config.toml
arch = "convnext"
n_mels = 64
norm = "layernorm"
mlp_ratio = 2.67
moe = "soft"
num_experts = 8
slots_per_expert = 1
subsampling = 2
kernel_size = 7
lr = 0.0015
max_precond_dim = 1536
steps = 18200
epochs = 59.6
weight_decay = 0.1
Rows from block 2 of a small multi-label audio tagger, named by matrix and row number. Rows with one number belong to one neuron. Each number is 128 + 32 x the weight over its row's rms, rounded and kept within 0 to 255. All counts start at 0. Numbers have three digits each.
After each neuron's rows are labels from the 100 clips, of 14976, where the neuron reaches its largest size: "top examples" is what is common among them; "peak on" is the class under the peak. Only what is clearly more common there than usual is listed. The data: synthesized solo parts of chorales (CocoChorales). In brackets: how many of the 100.
# gate: MLP gate (model.blocks.2.mlp.gate.weight, 512x192), inputs 0-191
# fc1: MLP up (model.blocks.2.mlp.fc1.weight, 512x192), inputs 0-191
# fc2: MLP down (model.blocks.2.mlp.fc2.weight, 192x512, transposed), outputs 0-191

gate.50:115127131119169153080103128132158147126118128090149101148148149139126210152158087142155155170159097129134125112131153084129155170175093102164127094141117157109120102176056145137119144117164121065040171135122071187149152164063177124188113074103126166176082157158096136134166126161109116162095166143129108079105114134120160176112165118090136134106131139120130133092114141133177066113127137086082134117120085124078159113196160105080165128146125154159108162089155161123159088172193123112134172125168151140100100133088164148127099118084171112070137095140096135176110032135158079193
fc1.50:142109072164092116101148213174183157137100117122194143123161134134136092159121102177075143126087112159142146108098124079180126092090089107129133118159166138123124150125138179084113143168122106082101163132119138085199148126141160139144095106130144109173141147167172071117124151102127115105167153147107112098138072161112085121113150160134110050075108105155091136131105089139127055153116160127139083079105125169085094130107179098172131120089030141135112127135119113138203057137099077191089147170141171154093167143120155098119112093131118101072133142138123137152125203064102099114
fc2.50:080180115179098147177129068065132053112115092106138121108123155096117157149185096106124144169152123107115142143105132101153161179139096156123076125135131127165169117137133140160132192166127127095126059159126157107179086139139097140080178153124119148157100145146132152152069181182154143152154135144116105131128148111172099071164089103137186192098128138110096147156148130131132082150102094157176084123146089089127181170168138196096134180083127123100050157125094078146108155131132128091140146136112183061138079212140124109118123105080091154067106112127164092131068145093112108121
top examples: bassoon (61); note E4 (32); trombone (26)
peak on: E4 (29)

gate.100:101105135155112087144147162111165101142118145114126112162174097146116094116156137123106118170157153151078103197156051096080145139111099153089165111107162135111157134120129171096166115154138086078123158147129130098108136149152150146128099131144161060128129157133170120093161137102118118111133177111060155143105109085163205075049071126092109169160108103140124082140131121152102101078210141129140172101114130062114160098164136110122122138205184112119145128068156120118114138123023157063160080138141154110169159132162174105127091140126148168134124118107177128205070161136145171095
fc1.100:169080130122128171136127100094059167114141103108146144109196117107148146106130163146142175175170135169102088186083076137090058151167080104148068131118132179145101116152108160152173155150126088054181151139099180104096142167159028142089145175138140118107110117144191109113117124134112142118154126158170078141122134168135101078085127067152136125107143146185134138136178149147097142120107121071118119117147111116099110120164185138112138099157138077152144154164103106120110088165189153075200118134107126073114109095143121144117073154109128172106176103149064081177117152175134123105
fc2.100:121123100058186103145139192104098128101109160086148082164101068138159198133177141151109111113022087142101114184119197151144166133105072114155161127161110102146109141179156169173149126115164138139101099150113153184166157075089170210128131135115102198147120152158124131110137121093067105143144168149126109162096142145115098148160177149077140089121135158152153116180115121113165101133090071073144142192101108136113154159101123108140187108081096095152130166121126110128160130178116136102140125135112125155181109101123163159174131136045164120112179172146145127124120115128128098070
top examples: tuba (100); note B3 (100); note A3 (38); note C#4 (36)
peak on: B3 (100)

gate.326:155160097178108150083124134076079127085089106190203147185102149120127162098140116158096085100153178152126104198073127075144103120090111149126116148103101137156090172128130209111189119115123057144072102081089138120109125103131141107155141078084120149159110113114170154126177152093135095196064138161108030163092204168137145092122129093177139151095132114105123135110086125151100158153112115105151137154086111112128130076137139131098118175134146152124133094144145101123153102131105181152134106106149167151093119132099100145169104062147151071059105118089130163124083160106143109168
fc1.326:148114093121137110110128069227141188124143100070078101121156070121120079084151162117057152167118122102102147086112102083163127121144104065176128170100160104150181069101139077149156124105140135141200117157101148172161107091150081187142136163133086186123095160091121151129140113096103156129138119096180148127130131092100125151128200162154168176145098089144093143122149152085118124099124126119088112138074093214078125105114092131071143123136151128118114115089165162159109085088144143130152119114128118108192117111131173143066103129162182139108121123183157136073116167143072136094
fc2.326:112101074126159181098178119130105090157153095144098108159094101108103099108063129094133084117152146157126167145128145127150138083215100152075177117140158116189184094137186108127103122120124131121140110135120139073151154095195197150187094079148141138191191125155129144128111186136114127135087125161093141170121110113076111084141126087139099137122076145120153098113125128141116098170076123148154167167161123156124154177082138065080097101161156133145147132114163171103160142139176132109124130146084076084169139154129088112133096086185139179138052143106133198129120109163215119115
top examples: note E4 (98); clarinet (57); note D4 (40)
peak on: E4 (97)

gate.199:152127140142115047094186142131162080136094121135128135095124166105120119113119093116133109147162155137094117161134116149174091151116145241127106136106132171149100127132131087070075180118119102120156154113184101160134120114117116150125153159104132144144172052153174135116141104137186140102126094062096108097087167134118072146081145108082102122146140172139116113087129141141201131146061146107117131101127162172102151064110178123046173122109144100112155126137151112086162085176076092148141090180100118139158119132125123052066223142163138091121159118147048132134143121136146157104
fc1.199:163119090166058065059135084128178119131103139139117167146138122047123131166099095161127084029180155169175131173100091095131154173120206179146160146120116129171180115095129121163093145111145098138145163123133065092133118146100097105131113134119120154123114092069207127092177110158130174109141095085066140167125190117147117134140204119113138127135129166140143157163108114138089077099146122081142082079103128152133139120096124195086137159145133131136156120110151079123154147125100118135148127136152142127117135095108145085100104175184109061086122141146101208076130133136126112090
fc2.199:169119091099131159113118138103145130178128180187167134129064140119101126167142139115100090109107150147167162165151115108192138158146100107132094140204105099081164092130069129061119136140104160134129090166115084080093134094093068109076142142130135124190149105120155124111116096147191201174168165159133089143118143146068157150149075134119103141117109122128143118135114079101167216146168147165107126107117171091113109104142108162117181120127144069103086099113151081166188142033144114161125112095133144163100131159155121185112096144089139172125097147105081198146094132133165082161
top examples: bassoon (100); note A#3 (100); note G#3 (46); note C4 (32)
peak on: A#3 (100)

gate.511:101116098060136183120100147131117114117085116147179136071165167117114112129080108115099113176139088098153115190151146058101151129094199140142171125102096140143103168095137174110103145120102150162113105115144111167122088148056144111105144126137146162094154172084094104154101144139168070120134095160124131179093130099171142112109086095176142155105137120110137112153182069080130137110154064103120152186170096089121110104131195186068157160100077093130101149156147130114141179181162076088107115115188182068143165108149094099139135073147162114147140090163109072101142138123196103147
fc1.511:199140123221166166131137121049099232202152117136099109155105120121131129101133128153142127110135094102101099035113136185123118127116133111122162132173115101095125169200130133124136112121157117145150137088140095122146118134214169094101111096140118127189152137129082071162090103086116121126085129106151123065172163149097131104141156225111113126161111094151106174127095087102127106159104171122071129129116151102110138156130133101120137112141081088116106136099139180104134111087090089152169126098145057159085146164128125075133168143139119135135163112101144165202163154108075147144
fc2.511:158120129208125172112094147111148107220132143095086068136102113125128124115118111123171139059121162145083117139070172166097149136098167126150136097111098162137135124152128137123100138157054119143132138093146101168149105104029091113148078094148119126122135156078128184155100123149115192120167093145135189123130129154138092100130142079137094125138077169069137082053139116152139134092111072185172148084148141181149114144098130100086111088103174145200115140157122083112190127115178134124048121100096153155112129077072101100149138136134130162120147120080084167128105094138097148090
top examples: note E4 (97); viola (80); note F#4 (44); note D4 (41)
peak on: E4 (97)

gate.474:115086162126076157117131071118101123129128146148149233133161104130149175129119172135158145140115157113113078126111053141089162115110172094131123139164166051074087105140111123119144111156181127116093090113184139149132155136164135143153127177132112137075147170145102114103200131186094163095105129167137135120108151075122194089120101145097085120091077163122188085144168138121133087191136107139154144131117142106177100062154120129131119199162184142121148084158071049089107124161177112138154063084120172114195152144159152110078142134109100152088134161127162129097142146107136131145
fc1.474:119134102074112151143130204125141181089147152142144137106188132142102170085124112125171116160124134110116160182082142114212077151104080076148146131101094099204136186177127100120119138151137117092138153156121129166153053121099119182104088170151105102133079125124065161161111142141141121082058126153156145125189105117106056108054140073126084157132119138118089088098075140133106127104173158067087122108120182154121132142119082139093139139097110139071108108104124164147156114103106124085054134111153121146082139111077102181127104107050128127142085123112084147097105094152145091131
fc2.474:123137116112138175155112120175091126126127106118150141170061153124123131133194142176099089127144063116069151087184180062073138066091106128120075097111136126129090146164188133165163131108120165128081171170099144145105093131082151143129149079128136123092119172079117124090139113063077155151079219157170111102162123180175159121146092162150101140091158097101096168193139091129172111133110141120169150113101144190091182118117132129147136132152143112115131150152203122104158121123212109116145122135112159132190134069070125082164107107126127131168158150109089095177145135131154109135
top examples: note F4 (95); note D#4 (39); note F#4 (29); viola (29)
peak on: F4 (96)

gate.5:097169140115130199129144143120074127172154112104205146113136128125104095136100112118051143134126150114091176151076158111133112179161117152111130086116120147142098121150100117131141142126114179126114087169137078118108138123088177096123167091106065153130146182126142124192166076103045132097118108144088110125126093182069114126133139086132106167101127116122143119114101150165136066130081142125216088124186095157099179135176089091174140135117139076092147140175105112077087137168094069164149038137149135102080104073175128113137107177111143119107103119153074139061137143142124154083
fc1.5:093165143185149163121155118158165162115148128106107150123106136142140095131083137154049152126189105119113099078121089137148184120174166156102162154065096087123073133198211123200150139122138125203113143175089120063119080121147188124137147087120084162121096103095116097082126087121167115132068140135129122102151121119147122122139111113139143081111088097150165136137087124117127103104093127134136120126135189172127140092107135078093103178124121075133151099161154171121137131114136141169143190086134120101160136106167058124126099168112150183089113184095115110135182105030088081095
fc2.5:113120141098153101161127114112137101163160100091111137079105142156118143095108153107124080109144142163152128128163116129094132148133140145090111119092123097081111086102142098108185123124108105079161129063131081153105168088091145069127170089129123127118092148128098131084104140166160074151105119092114116057123126110119119127116146121025162121093146158154188173132074121105148178157100160195122125191053112139120142156181091164108155049138127134167155081117139118075078169096099115112084125158154117052135173128151106147102164138162186153162139136201129091088214184115106160141
top examples: bassoon (87); note A#3 (85); note C4 (64); note G#3 (37)
peak on: silence (41); A#3 (31)

gate.96:165048093138150115104108168171135046160077142151130122107150134057107149134108106134189107146127117132222119168151151141198161107112116141106102130141181095154115126157110120126111128137114124105178156137100142106175124107118136105078141190234143173143124183149187105181091108171134147131105058133126149091124116141093182137126126162082092104137152102148145164117126148137082107174108112095152131118130127159142097134141123098148115139115128099088157103073122199153123199163116100107151132168118079134179104120109059131130156121165170142137152157023148149098123156078125119085
fc1.96:145078139113127091133160132116139113149088110109122081116169099117121112115133101106181136111123139148170214146122106094154180108128142082182095120110132143113067162178106113111106145161104145127134087180075142103120111128119106132114138192146106123186141143106183143111113095213098140092129083130128178082127092071090142130114128125107152192111136173132079186111122183088122101127121125107143129132150113160153100141167135111198136100114085132060143140091078169187134102162111069081111134140108029106119199162175177144074139167182153114090129148163141096081126097090136147063
fc2.96:156116150106138130102056138174126159079198047177078122086094159137063040171146140127187145147143096079190108113089124137113112120125139118087099150139126146116122083137124192121116137068116124179148196090109135115082120110134175116033099169182135158186170122105114127106123118127111152092129131096087135121164116116106083053127154138066134118109121126154115140118113092059153165121115125155157111114079113112132073142148100107093212110122157056119157109112113125151112106104132112140131145129124146147110109124108130180073171092108100143102121122153113120120143069082191090114
top examples: bassoon (98); note C#3 (51); note G#3 (38); note B2 (33)
peak on: C#3 (48); B2 (31)

gate.27:129162155164135100153153120117135101128142165114132132150089098119132121137135099147155113150094097136120217148137119126147114110086147073163147157099129209087130097137106182124152114115149150136122126137148072106089182170134056145141071142108143141135158156109138132147189102000112069212185117097186100213074169141138196161147141127095144141095102123143123112144127105130149111106179081134158160083140073146126127118113064120148140155097127136139142170115129094170054138133106169096140104064123131156123141103118152166115133115111108167090128109087092145107181109176141150083
fc1.27:124139135101149184121132135133122131132173134128160153081148122098154165140118133086109103130133059120113123098098169130103163158168176248138165084127148136124094177091125120102128078154127125122182108144101142073132074158167113096128189157138126110097130156135143111108224063129117151154120124101121121101110139098080134154126151201119093111082096147076133090153107183184097129158186128124120157162092085169138113155136153087167137168107079105147131062085133048116097106114201131143133176127158152119230099167108163106123127138117142149134142141090135090161167158154130079146
fc2.27:103132133107169126091157150130130127133110085124047083079097162124132115118128117119098122160104190127091096110111071135184141113118129045123088130162141152113131158162084158127154097099171132146125102170113149111141134102121129146167055095133122091158094125147130167127133133119115154132153094115111037145164105128129148134085123119128151197136074182109150111122123111124122113115122077077197110159139060145177094142143115131131152190102138129154133087198110128121111130187077155092159135072094141161117102082201082122047111112147153081127159118063108038116089083172146156083
top examples: note F4 (53); trombone (25)
peak on: F4 (53)

gate.194:129086139091149162099068108080101125112115137137154157135115077149142112082094127110157201095126157169156140128107121100092143100122135148193156108088114192136156088165099138105113145096107087129131145072087165140179086107079096215053164120093158097144105143101100115144132076102100108110194141141169108143123140168180133129135133083140108191148139137156108114152120129095104138110171181149102091125129151176140190092105109100155193164117181148101136147129119186172131125144152198135139082065151109159116176119089084102100146143113204110108193109163121167076184114148148124114
fc1.194:071163121111121161091177109166110113147127113115145130105175101140100152148154151120126127183173155149161131143071093076144137073159135145116106101156118089118154099100128098116089127140167092122127150152166076111078172139140151166082111172165185071094162184139125124141169135098102181203098161086138163196099092113073081165118147115136101174097162098054147132171118129132149166104123128113126101110161170099120203194155103126171069102091187119121160188157124142081117116145142124084145078095101179121145106088109087126107123082157076131112128139169097183184088139127145153151
fc2.194:163161126115124126101142132094131127108174104135161126108136140155164090125125136174091088182122075148206133110138133095096140184157161143101120124166128174121156128195092121092091185188113130209117093127141121135178068083119075185129101157130106110105137089132165132120074155100138109119131167116161142180058144147112111117162132073143182155098146105165078082149161088120165085164138184076084139131160126143158131157111127109108116150167120137153183152116144142107109094118096071125218100084146067139063090144088125141070118189133157171093142118075112091107113142119159152175
top examples: horn (81); note A#4 (75); note B4 (38); note C5 (31)
peak on: A#4 (65)

gate.132:106125138107078143101141063107162151078197138189127155142151099142091112097124117104105136130133141110162106155159157191143131185132153131164192147154138135116140110118149164140127108121154148153120151172100168078115109142114139131118080168075167170121160112085151150013146148102107153168149131084147144178142163131150149202081147133172090129087161151118192217081121131112077199114133119140088142178106090100161112101141116113114112147082101091106150151136100131158133167135092156090098142094164093134124160122103169082132192182129062171118146093164126144108107121154109176060
fc1.132:090102152190135063090157147213128134141058109117121094155139104146134099124132080152130122038155156029176157142147127143136153057093117166127136077132126147203140142155064121142155135101093125124139112140092120082146173110140158119150119154185166101099123130166162129173111155145163089143098142117081103108117131148112131101088172138081070145170127133103095157107090177188182153133124150104144141111146114180136163182094100127162099161100131105160106131083150126119148121183149108123113149145105113120120123175168132175138087098151117077108108153177164141178186136108105049182
fc2.132:180075164133155131073126175134101103168090189080146127109125135140080137134088153118191138177119141132121136129135096090090097088130105139094174122127131100151164162166135155079067113183067109094138166088026097080101112146059142095101148123194186127160115138081105107101169106139119105159144170167139138132153142170105148152103142125170157130205157068140149069163146116137132151130089141139150123140160143132149127118124135078151087142182117101183168181158138122187117058065125132124162144135145143183116148095110069140158148138124153119124062152130105112076128089101142102163
top examples: note E4 (63); note F4 (50); horn (40); trombone (38)
peak on: silence (94)

gate.239:112117102149126136041099165166170183130077103149206129166141118133125174143147156097085124157149147130105140140128080131088158139103123142135158122179161150139114100204131103116047162170122171154106095114177165143122135172153166103141089129123073053104110113179109146190123091180207105162146115106123130146156145143145088140110122089078109120182146186089110175122119143161114096141091127125200187107117115142113158068126114096144071125125149122194079094146096122106120131160159149166107101097144111108176135105189107098121142130136173115160120108125107097172075107187183108101
fc1.239:177184136113105119067096162108112113157173155159150089123176095127184091094173162133135111085097121127112093121129095162145068119163100088131170170136111158135154152132189128078100184121128154143057127124181130134133150138104150151081197188167135149113168109122111110090073175137093182131122120113119168133143163163125133134072196155119091108050063120164071133117144125124101173133138134134062169145139071160151084159101181115118062156124109129069100115075136102152130139051140137141201171104150184127135126131131071151107126136112096129123125130072125113142102092161093126130
fc2.239:169091118132145157096129148167098123129140085117130104135156091161108165172111104141092152158140176134146090117116172109087170104102119100206128076164106190141152155104125218136061083099138113153160165133143140184133103116033148163072111089135149102072085130082187116134167121149204082116178090168107138170147194155121105098127130127107095135163132139138097170114104144115118108144136134158096094173095098086158118140115144092152074157096136126159158106154089108141124119152099111162151154081047158141171188187132148132121150109184153081128070111144153138124130132078163138170
top examples: note E4 (78); trombone (74); note D4 (55); note F#4 (29)
peak on: silence (46); D4 (27)

gate.9:157150164181094062127165162103176104101135113220081141084114177139121164148126060130173129121129110133094167128182172125137054093077202161178104136138106134122108169083105181149090148107064119180171145078136091148108151084122145106101149148113140155107197127124108148104090171097120145108037111151151162146089120165075133129122128175165155138095100100174100129099121156117109126156106128157148176141105166136092149187143155061171148133126117188120141119134086104096102116060109130152122213119107150124119104118124160144162147095094149144145156114120173123086126126137145154086
fc1.9:135126117080161199125193105127144190125143170120188131125125093124086129083099192091119160173118116077129096104143138072195182133126141110097096114152148137138113138211182098119051156168118101186159068083134154109113103112090115105163158138115154080143117108171115139135147144196114140163127107142102079113159157134136116147164089172115114111132118107081097035121128119137088131123130112056110130097160150129170113114161136107090117112152154081098157117082056129170158132148143104104146122117117173114162102113183143136184076144162143163092106174072092137150160141130147182073
fc2.9:174169112199149067229137167115141056072109173135088142183128171141129144103082123166152160147183083150118127164126138088146162130048138175163137126158141121114146112085069170156132083121181192139133146137157152106080126106136138122129143088078164143150151127081092170152097139126068090164133166111055155142120115112157122097097172134121107164151124132175176076167124187155179096133134179172118127119154153109093116107133162139171121174120146176160141157142175164115164158139087126094156118088128155112116110217134133151147092144137125091161130112096105099115120155094114147100
top examples: tuba (98); note G3 (89); note A3 (46); note C4 (32)
peak on: G3 (90)

gate.223:143090132140128161106126147120089139102056177090104094114152158115127128138104093106130109080154094112118094146172133109142123134069168170097123113096153117175116118204087133139132183127176133158049152110105102151100137147084123128076132122154149186162129129134093184113123131178170092135167075134089102095096146148089124166137114136113120130157130133126108171122125133095164141110114191170065144149061156112144103116152167132088116080162113135076134090115134109054100154106160165134065092144200146214124136199105151160139146139165170167113134079143122130112071083035152159091
fc1.223:153176161159129147106122170119141058136155123138107143179104134120126135100187119119119142091200132123153086121126144123115067133123172139166108163078137173097169135104095145149164145157123180154130105156095114107134103147129142135123100150132067173105144098176098152147128103136104178085156112130115108169150141120158123139214118138103128095113135148117125146090211097123170077157134140173100167133088084151062160075177157169124117120072138080191202097179159092161124105113212149149090117081133146120065182113163095135140163095120137124105135088122154177145157112161056205140
fc2.223:116026132109163106125092152101171118102128096133166154070144084117127172151170120073149097109148166139166112094079131153157105121064066203111118161149139142150114117156120140133109155159174124108111109081098119117114092123091197158107100176118098098127063115107128168117190139147129124155108138160189121128151167109104099135146114120135171089124165147109114174138098148121081093129207077105155178094134131124100099101114125145132073153155103102070195169091171082132114154144139149095146139091112133136145202163057086169163204127158144145148129108075101158135169165162135097101
top examples: bassoon (46); note A#3 (34); note G#3 (32); note F4 (28)
peak on: A#3 (26)

gate.272:108151165127144075074137165125151142107117152146145168144146055069105101136191155129133090110081175130156125190122118078132177104084138137099173153109111124151058057122143162126170145116139148125115170093159141154149143162152162114181158126147114122096154156087116129117116097108160126092151109118171153047128074157053155150105151158156084124150121078150092176104146165079109132112126135131132114092104140172125155143094107133116172152047088109125210060134091117152144174070151114130113139105151105057123152188124091163102041143182108133162109105166165114106114093116121138110
fc1.272:164143065174181128185120085120162171139119106123163131173142135185115092121106136098107146138143123102128161062090150166095135132119174093136150181157120120112160130165162123093075132161087147104132145112163126055133121057125145177083138082102129130115112122087141129085184098157086154069154131112117163126101159125156155077139116134065125162140117160120134175136141044146111131167113129188117104153102124101125110152174145120116097079151127147125102183080140168127117163104078133149047148115120159153111166119145127119150245131115155159085099129188108122087095103097192163198
fc2.272:119148132103098153139138124101157150100107098111060194188134207103117141093166153147114075124163132177123141181146131107063103133071213128122119049134160066089113138107081143092111104184164097102124135120094103111099090071141132137104121110097125136137113107099169150129092123159133135119100150177160110061076137153131104109101103103065127145144128142144153118081128174145142179112126169079121189146094159098105126094169147181096092175141133192150074134170125066173107122111143140127177117122095137114174142168097118124209117151115168163129156096045146164108091113127105114144
top examples: horn (83); note A#4 (78); note C5 (37); note B4 (33)
peak on: A#4 (74)

gate.334:122178145206108147144158077111148185111142153092121149165100094118078106181110115085136127147102102137140205104140115094110115123142116114116169171142170149164165112136094091113175097145110111167089098099109160130197155160078191124198162102172115133126117185139148113193139106059141152159199159140166119117137080207113106189082078135059108150117107147156090129130215124119111113164148143127153087112164101106114136091146170129124158067094149142152117143152132087089117107157127138128091089110136183094165184131185105105128155159126119108129131145134059106170107112120133086147
fc1.334:145100086102100110127155141103072114148075084132168087084137087106172164149157119121127142120135139163130117162135165114129111145070069148151119071171107123065132127104176059132128099112199153114124195132120115136082116084180082171135124149150189164172139081159128151080119132174110136173080160115160138135095129023166131074126189124184105137126134068112160174152111119117125163115127163115150135167131162128155151114134136160092095121155133153099176089181102159161130190133101125154156129115102057133130112127146147137155160161150082033113092156114096116086142181126083150152
fc2.334:137089100162167124163159178097079109148094098110166146104132145153091138102096103120113082085151121171110143152105113120106077090120099110121148126160108108114111152147123082127082118169135215146135187095140101160091055139177137137213145138090101151130120122074091100138088183126117091057131140131133157096096143171100133152122189117177055113167153122126092094135098170091129101087053168136171182158186122120157090069140073098133151132132111152089151143138084151161128053202104092124155108108066135172117130108132080137182137151113131136059114160150144131126145103118130148114
top examples: horn (70); note A#4 (29); note A4 (27); tuba (25)
peak on: silence (31)

gate.106:147173145118142063147093120064072137156121081104132139088068087149146098153095111103119158114114113123226178131137106084091118148083151105101150074154147125171093193106139107113164130104176111129115140103118060081136120189106140175096191173151120138163152188123065107116190143118049115114136165158085196167103096096128105088112105131096128134129111135127131080125126162152125127169138067146110123116138237162107112150158112116138129177175169193139084103147088127127112154117144115146131120135134073113118096143128099166094129091128143134109138083177135173148142124118090149067
fc1.106:094099164130174054094072061104170145094126157122065125066071137118116126151121132129144080132104136095149140102132130147143088114150130162086152083166145125149112093106155176147155100172122145122124172127112073085156153159102167112078126098105160068121170101085129140135167159182104167051112065175129119112098125121159091168080179124093102105127096190124046115164114164101061124140147163158103093095106068124114109155144132138082119113098090133097131102119108185164163135154131097098138132118151116110102144177132176138083089043145190130156100110121100099132133088085154157096
fc2.106:159110133056192119110146150133087132078176150107075163151076113158145135128110153094127180121114132116142118121139103208093104156092097127108129150130114120151115110072145101131102129155165107126065173069117128138104124146094171192131042196111172151102129122143151187124160079141118092096117105086130111127089142148160111085115189106207146105146131221107136129090115159151099132142134124162159173138112125188180072053135132151127136126144122091169146073113160048097140067122134104134153123151085127122163137138127128111133124114142111141169142064199090153104149169159157151159
top examples: bassoon (51); note A#5 (42); note E3 (33)
peak on: A#5 (44); E3 (33)

gate.389:142087119140124106127161107125172065126147099103166129124179117112093123110134163099116144110085189174109149142139127181108105138129160122188117171149086102104139050090116065148109124191103100101135119133140149097088190108153109114087180126094120134132139142159139072153092133099003114133118113171131133121088080000187072175143147079166088096098136118104131067105140120103185169158143142132159134102147129140138072153148150106127067091221127158131133107119101102090130146178160140090106103117096128176147131111138121124126125136136142136090117090124112144084156165142118124134
fc1.389:135154113137106126167116103130128159115116121137113108178164191169151081137080140139101159097187144102169109154148115082132176110136107158097092138179087142100168140154145145112147042132085162143100075140195104120149098192113080136172149102163134119072139141143184031178203117134111106123160129139181107162157107104071100106132064120129121094088097155148133092130152157132136156107154146135195179051130103126157147129117116071125125117116091153140090149087149039128141097092141113166148150110126121150115113134101120098118126173094123178085119060092160156111174187148080114125
fc2.389:121156166157117138130179212187116075142147155113149133121099130152144071111188146150171140084112167158163125104122153103156169113101104115104120070110161135134105135126138255160112113066159094121113124108146154150127121147111121163157114114161104116112079149120115185146076120122180150088110134129193098109147139097115092134146146092115113082127105160156211098084123073149095200077134158131120134041097194104130138152114098165113093097116125125174199139120099127140120105115179126167139126186089138122119073151124138139098096083110144121107089123140154152146122052097139090105
top examples: note F4 (74); note G#4 (42); note D#4 (30); note G4 (28)
peak on: F4 (73); G#4 (27)

gate.425:100141135111123175131106161084086138075092159145145140107122164149122122081153190097167111077103103131158162154097147148139160110104112133087162156155138160099086156074064151049113127138089143105070074113194151147086143079126164171102119125149145092141116163160080147054120125140122132115124093134144187088129164129124146119160125142134113156146117056085189099141145115129157110116133143087127101202215119106114144093169140146154144132189174107126126168088115166102127101113101105157096105135180168144115091155047115119135062094048117142145117120079135090091152137069086167106
fc1.425:132123125126162149106073138161139083165198071138111069113188170138197178139120125050126165123165125165114115139139132127147140119094124079125060139154162180143175155139147166067137154147170121058121132167131103119152085127179121163125074115114066088156145152105117110164140129109105155085181140126094111135150065154184107126118126175098119116073087205145165210151146103128130106126156124116091093118128112147161111061138101071166145183087080109169115146151115100160145173139148097102123128102133179200144099142112102095079100154117128168122084151132141102118133140115093070140
fc2.425:097139154059082163189110138099141157105090143131229157202125137092147163132144148145141193167184120151183132161107131124121155140145161092108114125109130155134076161149115118122122087094131099143111119121133158172103110135079109126094156118148165128114087142089156119125169135117133179066127124062155123147152083066106154156120122138137124111163079116131119197073186108093133133154116122154183145119144110131125091066160089130148203088153127193098107123086129083073107152120126155122121147134126139098117045102138077085135133109118038089135091181138118064094104106075143089111
top examples: horn (40); trombone (36); note A#4 (34)
peak on: A#4 (34)

gate.340:092124095070147091184129165116128095100121145086106116066138173134131111106113136135129180142159151140145132153134134099123135126112174123114094119173157056076104091076157145124104115151151094131119118099134106115146171152126142079173115166135107046110129221117111090158159143159163100126112100161133216100092131107107144144114115103162158119059198174095157157181125190141126151133121159103148144106141076143113126103154139140174114206123092078099108157151132153170096128126096140098124158155180128163140077124114156161046112060128114180129142118070153059092169147088143118189
fc1.340:116131110117165143145126143098119113113156175103179122088156144110147097106118180125142120113123139120072193105119144182123151088113126113156110150197139053080128126056112136129099157151173106133125147085132119118181143174167118110174121210097091127114126188099129099127182150140126137142121128174149222167033137118105126090115119095162151140091194161116121196186139155140092099151183160108129083184171104118137111128154081093143127108117122119107108138144134147152115099073104164105133178142181106142170120119098163148096106103126088072156128113073169083035112120133158088154
fc2.340:124144126104139130159146102146113090104104156149126090153111126111147151151129164116129126178145156125145136167121142136121099146200096174178135163127100131172133107108142104077142066136123099130146157099114129169139063177118171090063186090110087136117092169143082074170111140116098126149081155109137041212146153099083147130098164187129136169092147073106208157064153126190096094085159154086127137167178171135161129137145074139111188176125098147126135083117130168161157108181072144114111081126143093197092126137150143181095084146155130145109100126155168103139129087157157146160
top examples: horn (97); note B4 (62); note A#4 (62); note C#5 (30)
peak on: B4 (50); A#4 (50)

gate.452:161124170175090087153119148101095138141151138148124147116141106176179132101156114105138127136118099150076149102134102066088090113081124139118180160188170180135160124120101181079149119113094166129125108151078112158123082133125118179130154164112088145146076163096116056091171168110128087138180171128124136170099082167246135191054154150130134077150106172063093165159186097132106054075137123133090175152074102147109129173156155122169140092105108121127107127164184088133161130145156130165162167138122152151102146147144086144133121148109140165132121114110143097104134090136182088111
fc1.452:139106128138089127121140127116099113176145131158062139159120150100102160144197129132215130161124140084086130061105105105072139074108109085124168155136128089108108154076103067121108127148206161150139128119075116095097158137149165189131169141133190091140177045118135089112186134169150137151121165075136178145140073114161128083100124156092095140040067164111125181100080175125140179163105125150185141085126130182191133148146136086132124129111106137143157092138099109138112094121114118119115095151090125092116106153139129126085095164162123154120118174133101201080152178136126110132
fc2.452:083138089133099109171125171126134160105133139072087115133120231120117120098135122135102076130108149122166143097069136160120109128070150092137131116119073131117146210110086131092140117205065137180112133107143144182151135088024148107082053109152151149073119080158143070112150159120147099118116126181133095093118123167094103117106079146109143106191152156153114108139177182093145113090112174128077171133138152143145141176080184106112153093189127117139138119114083118120105147146151146146098131156136112162166138074092120080165108181114155146059146130156135134149078123127105142176
top examples: tuba (90); note D3 (89); note A3 (46); note G3 (30)
peak on: D3 (89)